config.yaml
dataset: "photos of plants, animals and fungi (iNaturalist)"
train_examples: 155796
color_jitter: 0.4
method: "simclr"
arch: "mlp_mixer"
moe: "top_k"
num_experts: 16
patch_size: [4, 4]
projector_out: 256
beta2: 0.95
adamw_weight_decay_other_params: 0.01
Rows from block 2, named by matrix and row number. Each number is 200 + 30 x the weight over its row's rms, rounded and kept within 0 to 999. All counts start at 0. After the name is the row's rms in percent of the matrix's.
# fc1: token-mixing MLP up (model.blocks.2.mixer.f.fc1.weight, 192x144), inputs 72-143
fc1.31,086,234,195,133,238,167,225,166,208,187,234,192,166,192,173,225,190,187,209,174,188,209,203,213,206,241,191,198,223,193,196,199,225,221,178,198,176,260,258,258,231,261,160,270,188,237,212,201,277,211,195,231,232,196,193,247,244,189,194,239,180,182,189,229,143,200,197,247,200,210,181,220,146
fc1.32,095,215,165,144,166,131,199,177,230,283,195,207,163,238,134,186,181,194,208,214,160,231,221,167,142,192,246,189,188,167,256,220,157,195,183,144,171,194,214,204,201,198,229,197,209,192,191,223,186,173,185,235,198,216,159,222,149,194,212,203,198,146,190,206,240,145,223,198,167,220,187,244,234
fc1.33,096,194,171,192,232,198,196,174,158,189,159,213,263,187,189,163,223,203,211,159,189,172,195,150,223,189,218,185,183,204,235,197,177,200,137,174,194,224,164,219,196,179,171,184,195,251,191,190,153,238,178,229,133,208,164,192,237,244,237,179,194,196,180,216,147,177,206,246,192,223,228,204,122
fc1.34,098,243,230,188,206,210,223,226,232,220,217,228,209,209,184,202,196,154,162,149,195,177,219,241,222,195,186,214,215,205,178,179,165,180,189,162,196,217,214,249,202,226,235,215,202,216,198,231,214,197,216,181,203,221,223,234,199,213,202,249,194,180,220,181,193,186,196,175,204,191,202,175,199
fc1.35,087,184,180,199,171,210,209,200,215,166,229,200,196,202,211,201,247,161,176,160,175,226,207,212,222,225,251,217,263,262,225,238,236,213,196,191,185,238,231,207,206,215,212,195,223,224,241,257,247,160,173,172,147,135,129,134,162,144,190,181,146,205,217,191,209,225,265,263,202,211,243,212,197
fc1.36,099,188,211,172,204,151,229,199,191,259,196,201,163,170,157,226,237,196,226,233,219,190,206,210,192,134,199,206,225,211,188,260,179,176,211,152,204,185,200,192,218,201,182,154,156,198,184,221,210,209,241,187,192,168,184,249,226,217,187,219,165,173,214,182,150,182,177,247,224,243,218,199,176
fc1.37,085,161,194,177,172,156,181,190,184,201,141,199,215,121,170,180,205,190,210,191,162,209,193,189,159,194,208,200,202,194,216,183,185,224,222,194,209,220,185,239,206,179,205,191,220,216,245,277,195,187,193,234,224,214,223,193,216,200,243,234,186,236,221,217,245,226,295,178,188,169,180,233,206
fc1.38,099,266,258,250,250,266,276,213,229,226,205,207,182,159,217,195,219,180,205,199,191,220,197,211,218,194,203,191,171,238,195,258,229,268,183,216,175,179,178,123,174,189,184,187,151,157,148,157,160,243,204,230,202,171,201,213,227,208,232,216,213,215,205,215,205,225,240,188,210,199,208,220,192
fc1.39,094,200,231,209,208,181,198,197,158,177,213,183,264,186,150,239,197,222,190,199,265,242,193,206,182,172,195,116,205,176,210,231,172,226,153,169,193,252,215,211,217,194,233,158,159,186,205,214,170,218,236,249,191,193,235,180,220,152,195,190,204,224,181,179,210,163,176,200,189,251,232,233,229
fc1.40,113,223,186,178,182,202,207,220,180,215,175,184,156,202,194,185,154,187,225,174,196,253,203,223,130,218,211,183,173,178,200,154,185,282,223,208,112,237,190,199,168,180,189,158,179,219,198,207,165,221,241,160,183,231,138,176,195,191,176,217,203,217,183,166,175,177,197,152,145,227,208,240,204
fc1.41,098,201,222,197,231,198,199,201,140,176,160,141,152,217,178,204,164,214,247,244,273,245,214,293,241,202,199,205,179,188,178,126,171,132,201,156,173,222,256,222,243,249,220,197,238,184,205,181,226,261,206,215,185,212,228,242,199,257,232,263,219,201,177,192,187,207,193,200,192,227,186,224,195
fc1.42,089,169,189,188,177,216,210,146,193,187,268,187,197,187,186,179,196,188,249,164,217,183,177,259,200,210,232,207,198,223,215,164,156,209,154,182,195,213,223,206,216,229,198,193,227,178,108,228,222,202,184,241,204,145,179,184,254,189,176,196,186,178,191,230,185,207,179,233,204,196,180,260,175
fc1.43,111,181,203,269,189,168,165,209,173,192,202,186,201,125,202,251,211,178,172,187,194,212,226,166,204,155,187,268,190,230,200,202,159,222,205,213,192,180,208,219,191,221,216,224,183,192,195,218,164,169,191,249,176,197,165,208,192,190,205,199,181,170,198,242,204,188,187,186,219,217,217,213,191
fc1.44,095,197,197,201,210,189,229,191,199,183,184,237,203,184,152,236,198,173,198,174,240,163,253,198,230,210,172,200,157,192,190,161,207,183,242,193,203,204,206,100,261,195,224,170,257,217,196,216,181,184,199,187,220,197,230,205,211,213,146,241,151,160,242,185,263,185,230,161,172,179,203,172,214
fc1.45,087,176,188,178,194,207,181,210,201,210,165,171,184,230,281,233,211,248,216,240,219,251,163,199,212,261,210,226,170,186,192,172,203,167,220,208,228,186,193,190,218,169,201,213,182,202,156,178,200,193,209,154,227,186,189,216,189,194,184,180,251,180,197,183,231,230,238,212,230,276,194,256,228
fc1.46,114,195,177,225,163,195,155,180,273,251,193,206,175,199,232,195,165,246,142,199,219,201,179,176,196,253,227,178,190,204,203,159,210,172,167,198,190,193,189,197,168,224,181,212,247,184,228,205,191,184,196,158,200,244,186,181,241,169,205,188,198,178,174,198,184,224,163,184,200,166,233,220,206
fc1.47,103,243,180,206,158,212,190,208,157,192,172,231,257,223,236,150,194,143,146,194,175,218,184,221,252,239,240,233,158,156,156,204,166,192,170,200,225,181,220,226,180,226,202,186,177,186,158,190,144,144,170,208,205,236,200,199,179,166,205,168,227,208,139,236,258,199,215,177,214,180,175,217,167
fc1.48,114,191,188,215,180,160,203,228,208,235,263,172,125,169,198,205,212,133,213,216,201,218,284,195,157,158,152,214,228,192,193,245,195,224,224,189,137,187,173,229,203,150,229,252,176,245,215,194,130,193,214,187,210,173,232,247,226,198,181,178,180,156,195,202,207,160,251,242,199,185,198,187,116
fc1.49,108,195,226,197,126,76,215,248,222,186,168,224,234,210,232,176,182,107,213,219,242,171,188,146,214,188,238,148,158,179,196,199,216,185,195,199,189,184,196,163,218,172,228,165,208,275,185,187,175,168,224,151,222,179,172,199,183,285,197,213,168,180,226,173,203,232,158,189,189,239,208,160,189
fc1.50,105,221,181,196,231,225,180,231,220,166,173,214,150,209,164,175,256,176,220,222,205,181,149,206,195,192,196,188,178,190,218,183,176,181,129,252,207,217,192,183,165,166,242,160,187,210,186,238,184,159,188,194,215,170,267,195,198,211,183,219,171,214,208,161,152,229,205,166,209,217,130,171,213
fc1.51,098,190,213,159,197,190,190,186,187,151,228,226,165,185,158,180,156,208,190,225,144,222,213,182,230,198,172,168,170,254,178,252,185,221,200,177,224,197,188,174,163,257,202,253,206,190,225,226,156,194,174,113,217,290,164,251,224,201,236,172,148,186,176,182,213,199,197,213,188,215,203,166,176
fc1.52,099,181,155,238,163,208,238,163,176,138,182,192,216,212,154,251,188,180,216,169,129,137,167,211,195,195,210,169,233,212,228,154,224,149,235,163,208,188,213,185,245,193,197,170,196,164,214,215,168,189,174,200,214,190,239,135,243,185,194,174,190,184,199,201,205,132,220,134,260,162,198,187,206
fc1.53,089,117,199,142,203,215,213,214,174,219,212,183,236,191,200,190,180,178,228,161,211,160,240,202,226,225,210,206,169,159,192,254,145,185,176,187,162,232,242,196,221,200,165,242,191,155,205,192,187,189,235,232,167,205,219,227,226,247,210,193,171,205,230,220,183,208,208,162,129,212,263,162,243
fc1.54,097,214,214,222,242,225,170,204,211,230,229,209,196,229,212,211,217,235,266,205,205,238,184,209,196,199,196,243,217,237,178,214,207,187,196,195,165,222,170,192,183,156,134,129,185,189,224,213,212,227,201,165,181,208,252,209,217,208,219,244,252,234,240,236,246,252,203,256,233,241,208,208,197
fc1.55,108,132,149,142,158,138,171,191,199,182,194,186,166,219,225,194,221,245,224,243,208,193,225,200,191,168,167,166,175,199,192,190,165,167,165,158,194,222,223,222,210,195,227,203,205,226,187,219,226,246,221,225,261,233,238,227,206,210,203,217,211,200,199,237,173,170,188,208,219,194,242,216,208
fc1.56,103,178,239,216,206,233,170,228,242,182,190,177,181,213,169,190,212,240,193,264,234,166,198,180,97,176,192,220,196,192,173,232,243,193,207,210,178,227,195,195,201,200,145,253,181,224,243,209,140,140,206,153,218,187,166,237,216,212,265,195,179,161,217,151,230,179,221,263,229,209,199,197,190
fc1.57,107,195,222,184,210,237,220,270,240,211,193,183,185,187,183,153,162,160,130,152,164,160,180,174,147,180,202,233,214,229,244,213,232,246,189,242,211,289,250,259,254,226,256,249,236,227,239,237,232,165,176,166,205,219,224,235,197,189,180,196,179,218,229,222,213,192,182,163,164,212,215,242,225
fc1.58,104,266,132,212,149,213,263,136,162,182,173,223,227,220,194,189,120,221,228,151,216,198,151,225,209,190,192,202,154,218,191,150,186,191,239,231,157,192,182,209,209,224,208,146,192,170,174,232,192,175,211,205,219,213,207,173,172,160,182,214,181,181,229,208,199,206,223,167,167,155,221,227,164
fc1.59,102,181,189,201,212,243,170,172,181,200,190,200,196,161,205,172,140,192,234,207,224,164,186,198,240,190,209,210,193,149,247,192,205,177,158,230,189,184,209,154,224,148,222,258,222,135,224,220,217,206,172,244,224,167,205,217,191,180,174,190,221,234,206,198,199,143,189,209,217,167,164,189,177
fc1.60,098,238,235,241,213,248,204,260,203,221,211,252,211,202,195,208,233,198,225,185,214,217,224,228,201,196,193,183,176,181,229,195,156,181,185,199,188,230,237,248,250,255,256,209,263,203,204,197,183,155,156,159,150,178,137,159,169,177,181,166,164,178,165,180,189,184,219,232,209,195,205,211,229
fc1.61,098,212,201,191,175,181,185,211,220,251,227,257,233,184,204,209,254,268,253,243,233,299,260,220,198,230,185,211,198,185,185,198,152,100,154,146,155,201,189,190,191,182,211,208,211,231,262,245,252,188,168,194,211,216,196,206,196,202,203,168,194,207,219,190,223,188,245,199,214,214,162,195,187
fc1.62,096,200,193,213,198,198,162,151,193,169,191,206,207,201,212,183,196,210,200,226,190,190,181,203,232,218,231,264,228,202,212,199,223,216,188,193,188,221,195,222,206,191,133,192,189,197,212,203,209,147,181,197,254,224,223,225,174,225,202,189,220,188,193,203,188,243,208,189,210,222,185,190,229
fc1.63,090,203,234,174,179,172,199,206,139,208,198,146,225,157,182,156,209,170,236,152,220,217,189,196,201,147,194,170,232,197,215,126,190,224,157,199,228,190,147,157,220,225,158,205,235,218,199,202,204,205,159,194,233,169,203,243,184,198,180,218,200,161,161,177,176,232,206,208,242,151,191,180,214
fc1.64,104,209,207,224,168,259,166,207,159,197,221,203,172,141,159,140,173,163,163,154,145,153,133,154,151,195,187,208,196,168,173,175,194,227,183,203,191,223,206,222,242,222,232,219,195,131,196,169,160,221,243,203,209,201,259,198,217,220,205,209,260,215,171,176,162,174,172,175,196,193,222,218,207
fc1.65,103,172,149,223,210,209,191,198,231,169,210,224,179,209,157,173,198,179,182,206,193,197,161,241,182,190,176,227,250,164,199,196,243,165,201,239,203,201,187,235,184,154,195,227,213,178,172,249,174,199,179,212,204,166,180,245,218,221,173,190,200,181,161,223,195,191,147,284,196,252,178,179,159
fc1.66,083,188,198,211,188,190,177,188,205,214,189,222,189,245,192,212,177,188,236,250,221,221,243,256,222,190,191,218,210,185,210,191,214,240,177,227,191,183,226,200,163,186,182,213,203,182,208,180,261,203,211,204,245,191,194,199,229,207,191,199,183,220,238,208,170,148,192,234,203,216,147,208,209
fc1.67,098,193,157,187,213,246,197,248,182,221,146,197,197,199,194,188,176,224,207,223,182,164,193,222,174,282,152,217,161,194,176,181,223,217,170,193,209,208,162,194,166,177,209,202,220,186,189,192,236,223,185,187,207,154,238,197,201,224,182,218,190,234,200,182,216,149,206,210,196,226,209,207,183
fc1.68,114,226,205,223,226,219,187,218,185,220,200,199,210,228,238,220,212,219,214,230,250,210,240,221,262,205,202,213,196,199,186,190,178,206,138,205,196,187,175,149,165,195,202,190,176,177,213,190,171,271,259,256,283,236,255,272,285,264,246,235,250,156,170,165,154,155,154,157,135,140,156,143,142
fc1.69,099,226,233,197,247,190,235,194,209,214,195,207,170,216,190,208,181,207,207,239,231,213,199,209,187,222,225,181,235,218,217,219,188,219,231,230,245,239,206,236,230,207,251,227,234,221,222,194,213,204,222,224,261,247,233,204,216,177,182,176,222,145,120,140,143,119,119,149,149,163,165,187,153
fc1.70,097,210,236,182,259,216,214,222,234,210,236,203,191,159,136,177,222,164,174,171,201,190,205,179,171,185,253,225,204,200,235,237,242,190,235,216,147,218,224,203,210,192,189,212,202,182,196,275,193,202,216,149,167,218,189,167,215,233,218,171,214,190,192,185,194,209,217,224,200,226,173,237,178
fc1.71,099,148,214,213,212,193,184,205,173,195,197,211,199,169,196,173,183,221,190,202,168,207,218,208,224,181,215,167,162,168,159,230,180,171,243,228,195,216,226,216,168,215,120,232,202,197,260,214,215,199,213,197,187,209,179,195,229,155,232,195,234,231,257,189,185,197,198,224,249,179,211,171,196
fc1.72,082,177,162,257,220,236,209,235,191,241,200,217,194,187,200,185,173,224,150,207,200,167,181,187,241,183,250,207,214,202,176,189,153,220,179,191,196,229,200,136,235,238,202,198,224,121,234,232,237,194,224,214,219,222,259,148,169,220,205,207,147,187,196,165,152,232,181,232,220,225,225,192,182
fc1.73,081,156,192,179,227,195,188,241,223,228,211,171,219,240,177,205,161,219,172,164,183,202,221,215,184,236,198,184,267,135,235,208,178,218,222,243,202,178,208,197,226,207,228,237,165,198,202,141,174,212,191,212,157,241,189,197,221,250,213,220,182,164,170,219,240,199,217,230,187,198,194,152,212
fc1.74,091,231,211,223,210,209,262,221,240,206,179,182,213,276,231,259,267,256,181,238,167,181,177,165,194,136,168,201,142,175,257,147,217,177,169,222,175,174,211,185,223,152,153,204,206,249,240,261,275,207,200,206,182,207,217,160,208,188,213,215,210,193,219,211,219,217,221,224,160,222,186,147,181
fc1.75,105,191,234,199,211,216,179,194,184,204,187,215,196,204,163,213,211,215,160,200,146,199,181,178,184,221,209,199,244,191,209,221,142,167,162,212,194,197,191,204,225,204,199,229,167,210,202,226,201,176,195,177,209,222,181,220,136,268,186,193,166,196,177,225,212,169,156,229,150,245,141,233,197
fc1.76,101,232,199,176,192,198,266,148,259,142,167,248,203,175,182,177,204,224,246,191,245,203,125,280,139,197,182,155,202,211,236,237,239,154,155,210,172,194,191,190,174,225,232,231,257,169,165,174,190,163,218,202,233,231,216,144,221,162,217,132,175,182,166,237,199,221,190,161,193,176,149,225,233
fc1.77,120,237,222,223,241,223,237,227,214,211,198,196,244,187,187,205,169,170,183,197,194,196,194,186,187,208,219,198,189,190,179,199,214,169,226,175,199,205,169,190,206,228,202,258,222,236,233,246,236,219,203,199,193,210,198,185,197,199,190,189,223,239,219,223,209,233,214,215,210,212,200,208,201
fc1.78,097,186,162,212,161,244,223,192,232,136,133,201,244,203,159,204,206,167,172,220,243,132,185,208,199,223,212,208,205,189,149,210,247,179,153,154,199,203,234,225,202,180,136,180,247,174,195,190,205,219,173,232,168,198,163,189,249,175,198,175,175,183,175,203,205,190,196,192,217,195,177,171,197
fc1.79,113,213,221,224,197,204,215,177,183,184,194,177,212,205,190,193,179,152,197,218,218,227,242,256,245,201,206,216,181,217,189,216,209,179,190,208,178,184,203,155,207,185,189,183,197,197,188,207,185,193,194,215,187,212,206,221,222,218,219,228,239,220,197,210,189,195,206,192,180,200,189,170,172
fc1.80,091,150,163,188,178,198,156,176,169,207,194,215,217,179,148,215,216,209,191,186,193,209,226,232,206,265,262,261,276,251,237,217,189,189,211,191,233,152,202,162,160,187,217,224,194,239,222,214,195,225,197,193,166,188,184,178,205,212,177,269,232,219,169,224,241,206,224,233,198,170,214,196,229
fc1.81,111,187,186,233,190,132,164,189,226,197,214,216,190,216,191,167,198,161,149,228,222,208,186,244,151,252,124,178,182,147,125,261,270,224,173,226,189,207,185,149,198,176,191,215,196,226,205,171,258,214,165,223,231,177,209,171,193,179,183,223,213,248,116,223,216,191,235,152,222,166,197,215,220
fc1.82,100,209,149,208,210,175,179,206,179,227,192,192,208,198,137,199,179,161,197,183,203,231,213,166,293,199,209,146,162,208,164,202,188,161,214,175,219,211,167,191,207,194,151,196,226,182,197,233,241,210,245,242,191,176,193,202,162,153,215,202,190,162,251,176,221,219,199,165,244,142,181,194,154
fc1.83,091,218,202,200,171,159,116,195,195,173,161,166,211,219,225,218,105,98,130,178,209,214,220,214,216,195,195,170,183,150,168,154,215,236,238,234,167,189,140,181,212,211,150,199,206,193,229,202,204,177,214,183,181,253,187,172,175,192,191,182,161,243,208,210,198,207,165,187,200,173,235,169,195
fc1.84,112,207,181,214,245,248,165,107,162,189,201,142,219,209,180,130,291,248,174,126,142,182,217,178,184,193,185,193,237,181,180,174,180,171,202,206,190,201,180,182,217,191,151,183,184,133,251,178,229,235,182,182,221,157,182,195,209,172,220,171,227,236,199,188,212,191,187,210,182,155,207,183,216
fc1.85,104,269,292,279,255,248,215,223,210,198,224,229,187,229,187,218,208,188,192,200,133,178,157,174,174,220,172,161,167,195,174,214,247,259,254,244,277,222,255,227,275,222,227,170,195,209,190,216,189,182,184,165,140,198,178,187,217,232,203,202,197,215,208,226,240,193,183,195,212,179,175,196,172
fc1.86,106,126,254,140,185,226,203,208,206,198,223,203,190,161,194,188,167,226,234,155,216,195,166,250,190,175,203,154,220,240,175,236,241,181,188,215,194,165,194,150,248,236,163,189,183,251,154,195,212,195,176,197,244,239,199,170,185,195,187,190,207,209,192,196,243,214,216,145,156,175,188,228,201
fc1.87,100,255,186,134,195,189,214,235,201,200,242,195,186,189,156,170,210,203,168,217,186,231,207,229,222,168,183,196,206,137,175,193,205,209,233,179,241,188,228,190,199,160,170,174,223,204,222,162,215,195,150,221,216,147,210,207,215,174,251,169,222,194,176,192,172,204,201,175,232,201,185,165,227
fc1.88,092,205,229,236,199,223,219,185,207,193,224,225,200,183,177,187,216,171,197,224,208,184,238,234,235,243,178,184,187,192,181,185,187,188,198,184,186,290,236,267,237,256,240,256,256,248,267,184,216,192,204,201,159,197,191,169,163,179,167,166,173,153,189,154,230,163,171,205,207,201,249,238,215
fc1.89,102,259,245,206,250,215,256,236,256,228,245,233,241,200,214,223,204,181,190,193,214,233,287,254,250,192,210,232,221,218,185,178,172,164,188,168,164,138,137,154,147,134,159,199,155,180,188,177,153,237,202,234,205,231,218,187,192,182,154,203,147,173,178,197,221,245,172,195,216,239,220,253,208
fc1.90,098,220,198,220,170,206,176,144,249,193,213,184,216,159,193,192,163,142,259,154,214,206,162,203,219,198,218,219,184,211,238,181,183,205,190,180,205,168,202,228,214,181,217,164,187,176,187,185,237,212,198,220,214,154,181,169,161,224,213,213,186,193,205,209,207,176,204,187,200,169,206,223,211
fc1.91,108,172,255,182,199,230,141,214,197,204,172,185,210,207,244,164,177,177,158,212,230,202,158,175,203,191,235,178,217,134,193,209,224,163,162,258,206,166,237,164,199,169,219,214,204,170,160,230,229,177,230,188,204,165,209,217,200,240,212,182,224,157,210,182,189,166,222,211,188,212,199,195,231
fc1.92,101,170,195,161,176,216,176,249,156,161,203,196,170,149,229,202,245,152,232,216,195,104,145,200,233,262,169,230,249,226,168,111,123,189,187,215,228,201,180,231,252,191,154,127,159,224,198,208,223,191,205,216,187,189,150,185,205,167,168,236,173,224,201,207,198,170,183,140,221,198,201,196,191
fc1.93,102,183,182,251,203,188,194,221,180,221,177,199,207,218,211,190,245,183,166,188,197,188,199,212,170,196,196,190,204,235,205,182,190,196,181,182,209,181,197,158,244,149,198,198,191,186,204,211,238,221,173,194,176,183,219,127,254,225,204,211,256,206,190,202,172,257,268,182,200,165,207,182,219
fc1.94,088,200,185,207,210,194,188,198,179,225,151,201,231,204,188,225,206,194,207,209,185,165,166,158,170,239,256,192,224,218,229,215,228,242,233,271,220,178,203,162,173,192,232,183,201,211,207,214,238,199,183,213,169,164,152,165,203,179,210,168,204,226,247,195,267,223,204,254,148,187,187,179,211
fc1.95,087,148,246,177,236,154,222,172,222,224,199,218,207,186,176,203,178,179,194,192,218,191,157,158,174,217,179,180,225,204,194,143,204,240,197,202,171,165,284,170,203,193,209,153,254,182,203,253,167,232,189,224,196,183,223,228,217,194,125,230,182,194,213,169,205,227,222,207,204,238,152,244,152
fc1.96,101,175,203,204,212,205,119,221,221,222,151,185,226,193,206,197,185,169,162,197,199,218,141,177,210,242,176,161,169,165,238,225,171,200,246,175,178,181,206,212,168,194,226,211,185,221,202,183,196,148,197,170,219,210,214,203,195,214,212,197,207,159,213,239,188,214,228,196,220,199,237,213,181
fc1.97,119,190,212,226,204,193,180,184,209,208,242,211,226,211,192,204,184,241,183,217,200,208,183,189,196,240,229,189,242,232,222,245,258,240,246,238,254,196,204,195,179,187,157,139,132,146,145,157,160,175,209,197,210,205,236,204,248,224,224,208,211,215,191,218,240,187,215,196,242,220,229,243,209
fc1.98,089,177,162,161,170,126,212,214,251,220,249,211,212,242,224,180,239,211,206,233,147,150,187,189,180,215,194,213,186,257,214,160,189,169,164,202,170,201,226,223,240,219,186,180,219,210,231,200,209,191,196,189,175,197,216,197,174,160,246,198,191,233,189,169,160,220,192,236,202,242,214,237,224
fc1.99,102,229,245,165,218,167,185,182,211,157,202,223,166,237,217,161,242,166,173,162,213,179,173,202,186,216,165,180,213,209,160,150,227,197,206,174,224,171,177,148,265,191,206,165,226,212,236,120,241,162,171,166,248,211,213,167,201,168,199,158,224,186,146,146,275,250,199,180,185,184,160,194,229
fc1.100,078,196,230,154,157,180,148,145,189,181,216,224,230,276,198,206,229,173,217,215,271,226,209,220,189,231,281,273,221,263,177,226,227,181,193,193,196,148,230,203,145,169,156,255,222,203,184,198,191,166,173,183,220,178,195,220,176,210,183,169,179,133,204,210,228,256,219,227,249,207,212,241,231
fc1.101,091,166,234,171,189,192,173,158,193,253,208,205,164,102,196,244,209,243,165,189,178,205,212,258,190,145,119,176,233,214,161,207,230,198,219,188,214,165,166,190,157,205,220,196,188,173,201,244,198,221,217,168,157,207,179,200,229,232,155,202,198,193,183,182,244,214,203,181,207,224,198,188,197
fc1.102,108,234,266,224,184,221,135,153,225,167,175,165,205,242,256,175,198,171,196,202,234,160,184,183,148,186,248,167,242,180,211,183,196,217,175,167,210,216,226,172,220,147,177,205,216,226,168,212,199,208,219,187,164,174,170,187,214,200,237,204,154,133,238,178,200,171,207,181,213,206,190,206,222
fc1.103,113,196,187,214,170,144,165,214,237,196,262,186,179,214,189,162,181,159,197,222,292,161,234,164,188,163,207,214,165,138,215,234,228,177,227,205,203,201,179,221,192,165,200,226,293,153,205,201,190,240,159,206,160,155,223,253,215,143,210,201,210,198,232,211,184,157,221,219,218,168,160,217,199
fc1.104,108,168,190,193,220,211,220,197,205,162,147,168,164,157,181,171,184,171,151,193,195,208,249,200,205,265,251,251,255,210,237,210,216,200,263,213,200,195,177,189,173,186,199,198,180,239,188,209,213,200,190,215,230,208,197,239,278,220,211,186,206,200,218,179,229,174,250,177,163,167,210,229,238
fc1.105,102,214,190,179,202,197,180,170,175,248,186,208,229,172,174,187,161,150,243,234,207,280,173,137,219,221,180,144,212,145,228,244,245,179,155,163,242,253,162,189,171,242,199,208,218,174,187,162,175,216,178,152,215,158,170,210,230,203,208,229,226,246,173,137,189,169,131,191,229,258,172,234,242
fc1.106,098,152,192,237,203,232,215,252,265,153,163,160,177,212,190,172,232,207,243,157,162,210,219,211,174,228,211,208,185,165,197,174,204,180,195,253,154,174,264,179,158,182,186,203,201,217,178,251,182,244,199,194,211,190,197,190,256,161,207,188,223,160,167,159,200,187,229,203,253,177,220,221,206
fc1.107,101,162,185,196,161,171,200,158,197,186,218,227,193,188,174,216,199,193,115,190,191,203,274,199,204,155,174,266,233,128,149,160,180,220,223,182,198,156,201,237,224,183,168,220,192,202,157,204,172,114,212,246,209,162,191,197,240,178,198,157,160,190,213,190,173,209,191,234,174,186,200,212,181
fc1.108,102,181,188,209,207,181,140,174,198,203,225,206,290,141,158,219,249,175,209,278,164,166,192,197,225,159,250,175,196,196,202,234,230,227,154,240,175,182,189,182,155,188,187,210,230,207,257,189,175,179,235,189,155,196,212,151,219,178,208,213,206,253,227,217,207,246,198,220,151,174,172,189,154
fc1.109,105,195,186,159,165,142,136,156,170,164,144,161,139,245,247,232,230,261,273,205,201,208,210,220,266,191,167,162,212,174,172,192,169,216,203,243,235,181,214,200,186,209,223,206,202,175,166,174,158,175,189,178,191,194,215,196,173,197,205,206,197,221,212,237,184,232,187,200,228,226,218,189,222
fc1.110,087,171,233,207,169,181,187,151,164,159,154,192,208,202,209,209,184,177,223,200,178,239,188,157,216,179,198,168,203,168,211,192,181,212,207,229,216,225,225,180,163,225,206,190,224,203,189,174,185,163,224,230,201,211,225,246,214,214,223,215,268,215,192,202,166,206,165,177,197,184,173,171,222
fc1.111,097,206,218,194,237,247,143,217,195,177,262,221,126,228,202,172,247,184,229,220,205,169,222,169,159,200,238,171,181,224,196,195,244,138,238,197,155,226,208,220,234,187,148,188,197,204,232,192,177,238,183,187,183,182,182,182,217,193,221,158,182,182,155,200,190,217,178,157,227,189,251,209,206
fc1.112,108,248,204,193,199,179,196,180,151,208,184,162,196,237,154,158,247,219,190,165,189,239,224,164,149,253,157,205,194,208,162,130,194,212,207,163,213,202,200,165,258,198,165,157,177,202,209,165,198,214,227,161,208,200,213,158,188,197,190,179,227,199,178,175,207,235,142,202,235,172,190,178,231
fc1.113,114,225,188,142,170,231,236,143,184,220,173,201,234,257,227,157,131,200,212,180,183,196,146,236,197,209,204,201,132,186,197,202,207,227,184,215,208,194,227,185,169,122,195,249,213,202,174,212,177,199,222,186,174,153,148,261,232,197,129,197,214,188,211,178,184,160,184,242,222,182,166,158,198
fc1.114,111,221,204,215,169,226,180,178,150,210,252,196,179,180,221,200,225,201,170,234,156,226,183,218,218,164,209,167,198,271,252,175,255,180,198,168,189,173,192,172,235,210,183,253,207,192,162,258,193,192,202,216,142,271,146,199,261,196,191,202,157,226,163,165,155,181,161,240,184,227,180,173,205
fc1.115,113,184,233,172,234,213,208,194,202,169,271,154,204,191,221,143,180,246,188,172,249,192,218,228,178,176,227,162,238,237,170,203,205,214,212,205,155,175,209,201,222,259,175,172,196,197,218,212,123,164,202,186,225,241,201,195,223,195,213,230,169,176,163,178,209,227,195,213,187,195,240,161,163
fc1.116,097,225,217,192,204,152,165,171,162,170,203,198,185,177,201,170,182,208,164,190,172,200,184,186,176,182,185,152,171,159,168,193,171,194,152,193,158,214,206,207,204,213,228,244,227,228,208,212,240,216,145,188,178,198,187,200,200,183,229,180,211,190,219,218,207,208,197,196,186,210,156,192,205
fc1.117,112,173,165,138,163,153,159,203,188,209,196,174,191,189,172,192,244,207,228,192,185,193,150,155,162,235,220,241,210,207,189,246,230,208,252,226,223,171,162,154,188,177,167,198,249,196,195,191,161,204,246,236,203,201,225,210,204,176,193,205,192,183,173,167,164,195,202,186,173,195,215,214,230
fc1.118,098,235,164,197,176,245,232,199,207,177,170,153,163,214,207,194,190,243,229,201,189,173,189,157,193,214,159,200,161,217,224,223,177,228,210,180,181,213,155,143,186,200,202,157,245,212,193,191,202,215,168,219,195,196,182,199,228,190,199,184,244,169,245,151,194,224,206,205,200,164,212,218,205
fc1.119,091,165,167,248,190,177,154,211,186,218,214,223,151,205,225,275,139,226,201,208,211,226,173,231,123,206,225,202,221,181,209,212,195,189,180,176,175,255,241,246,149,204,189,219,197,195,195,180,168,228,220,250,178,198,152,206,170,209,214,149,205,165,186,226,254,200,184,158,194,207,161,182,210
fc1.120,092,170,212,189,201,227,210,227,255,184,223,191,231,219,160,208,206,179,190,191,206,252,220,177,210,144,239,191,180,197,180,214,200,194,226,204,190,228,247,236,188,233,222,239,215,201,186,144,207,226,199,230,211,213,131,187,185,182,217,202,206,246,199,218,215,213,261,241,297,256,262,261,278
fc1.121,102,155,204,120,245,179,255,227,214,210,154,208,170,199,189,179,219,131,245,229,232,201,186,196,192,166,207,203,228,191,214,209,218,233,182,182,224,188,225,216,229,186,218,216,192,149,250,202,176,236,190,207,205,174,199,195,203,195,164,236,173,219,213,199,198,162,211,202,210,195,182,200,165
fc1.122,114,214,175,146,156,235,151,311,199,220,158,169,214,178,187,176,216,258,163,235,202,200,183,166,210,208,188,186,204,291,148,249,186,173,169,177,214,216,183,197,218,193,219,234,179,169,180,153,234,193,229,173,203,230,188,212,168,204,161,223,196,166,209,210,174,220,223,182,167,221,206,170,225
fc1.123,100,148,226,174,175,257,184,177,224,194,186,181,221,206,175,240,199,218,183,197,176,185,192,172,252,176,188,193,191,161,182,215,237,219,201,117,241,153,202,219,139,237,180,222,262,227,191,185,225,196,234,156,187,210,177,221,261,187,222,146,200,245,184,246,173,167,211,151,229,163,176,211,196
fc1.124,087,207,183,204,235,215,195,258,155,182,219,177,182,226,185,272,157,205,171,234,181,189,211,163,199,204,238,203,179,142,141,102,209,207,242,250,250,183,250,150,224,153,209,180,200,221,253,225,195,194,222,206,190,223,189,216,208,236,149,228,204,173,180,198,186,214,192,219,183,221,176,168,149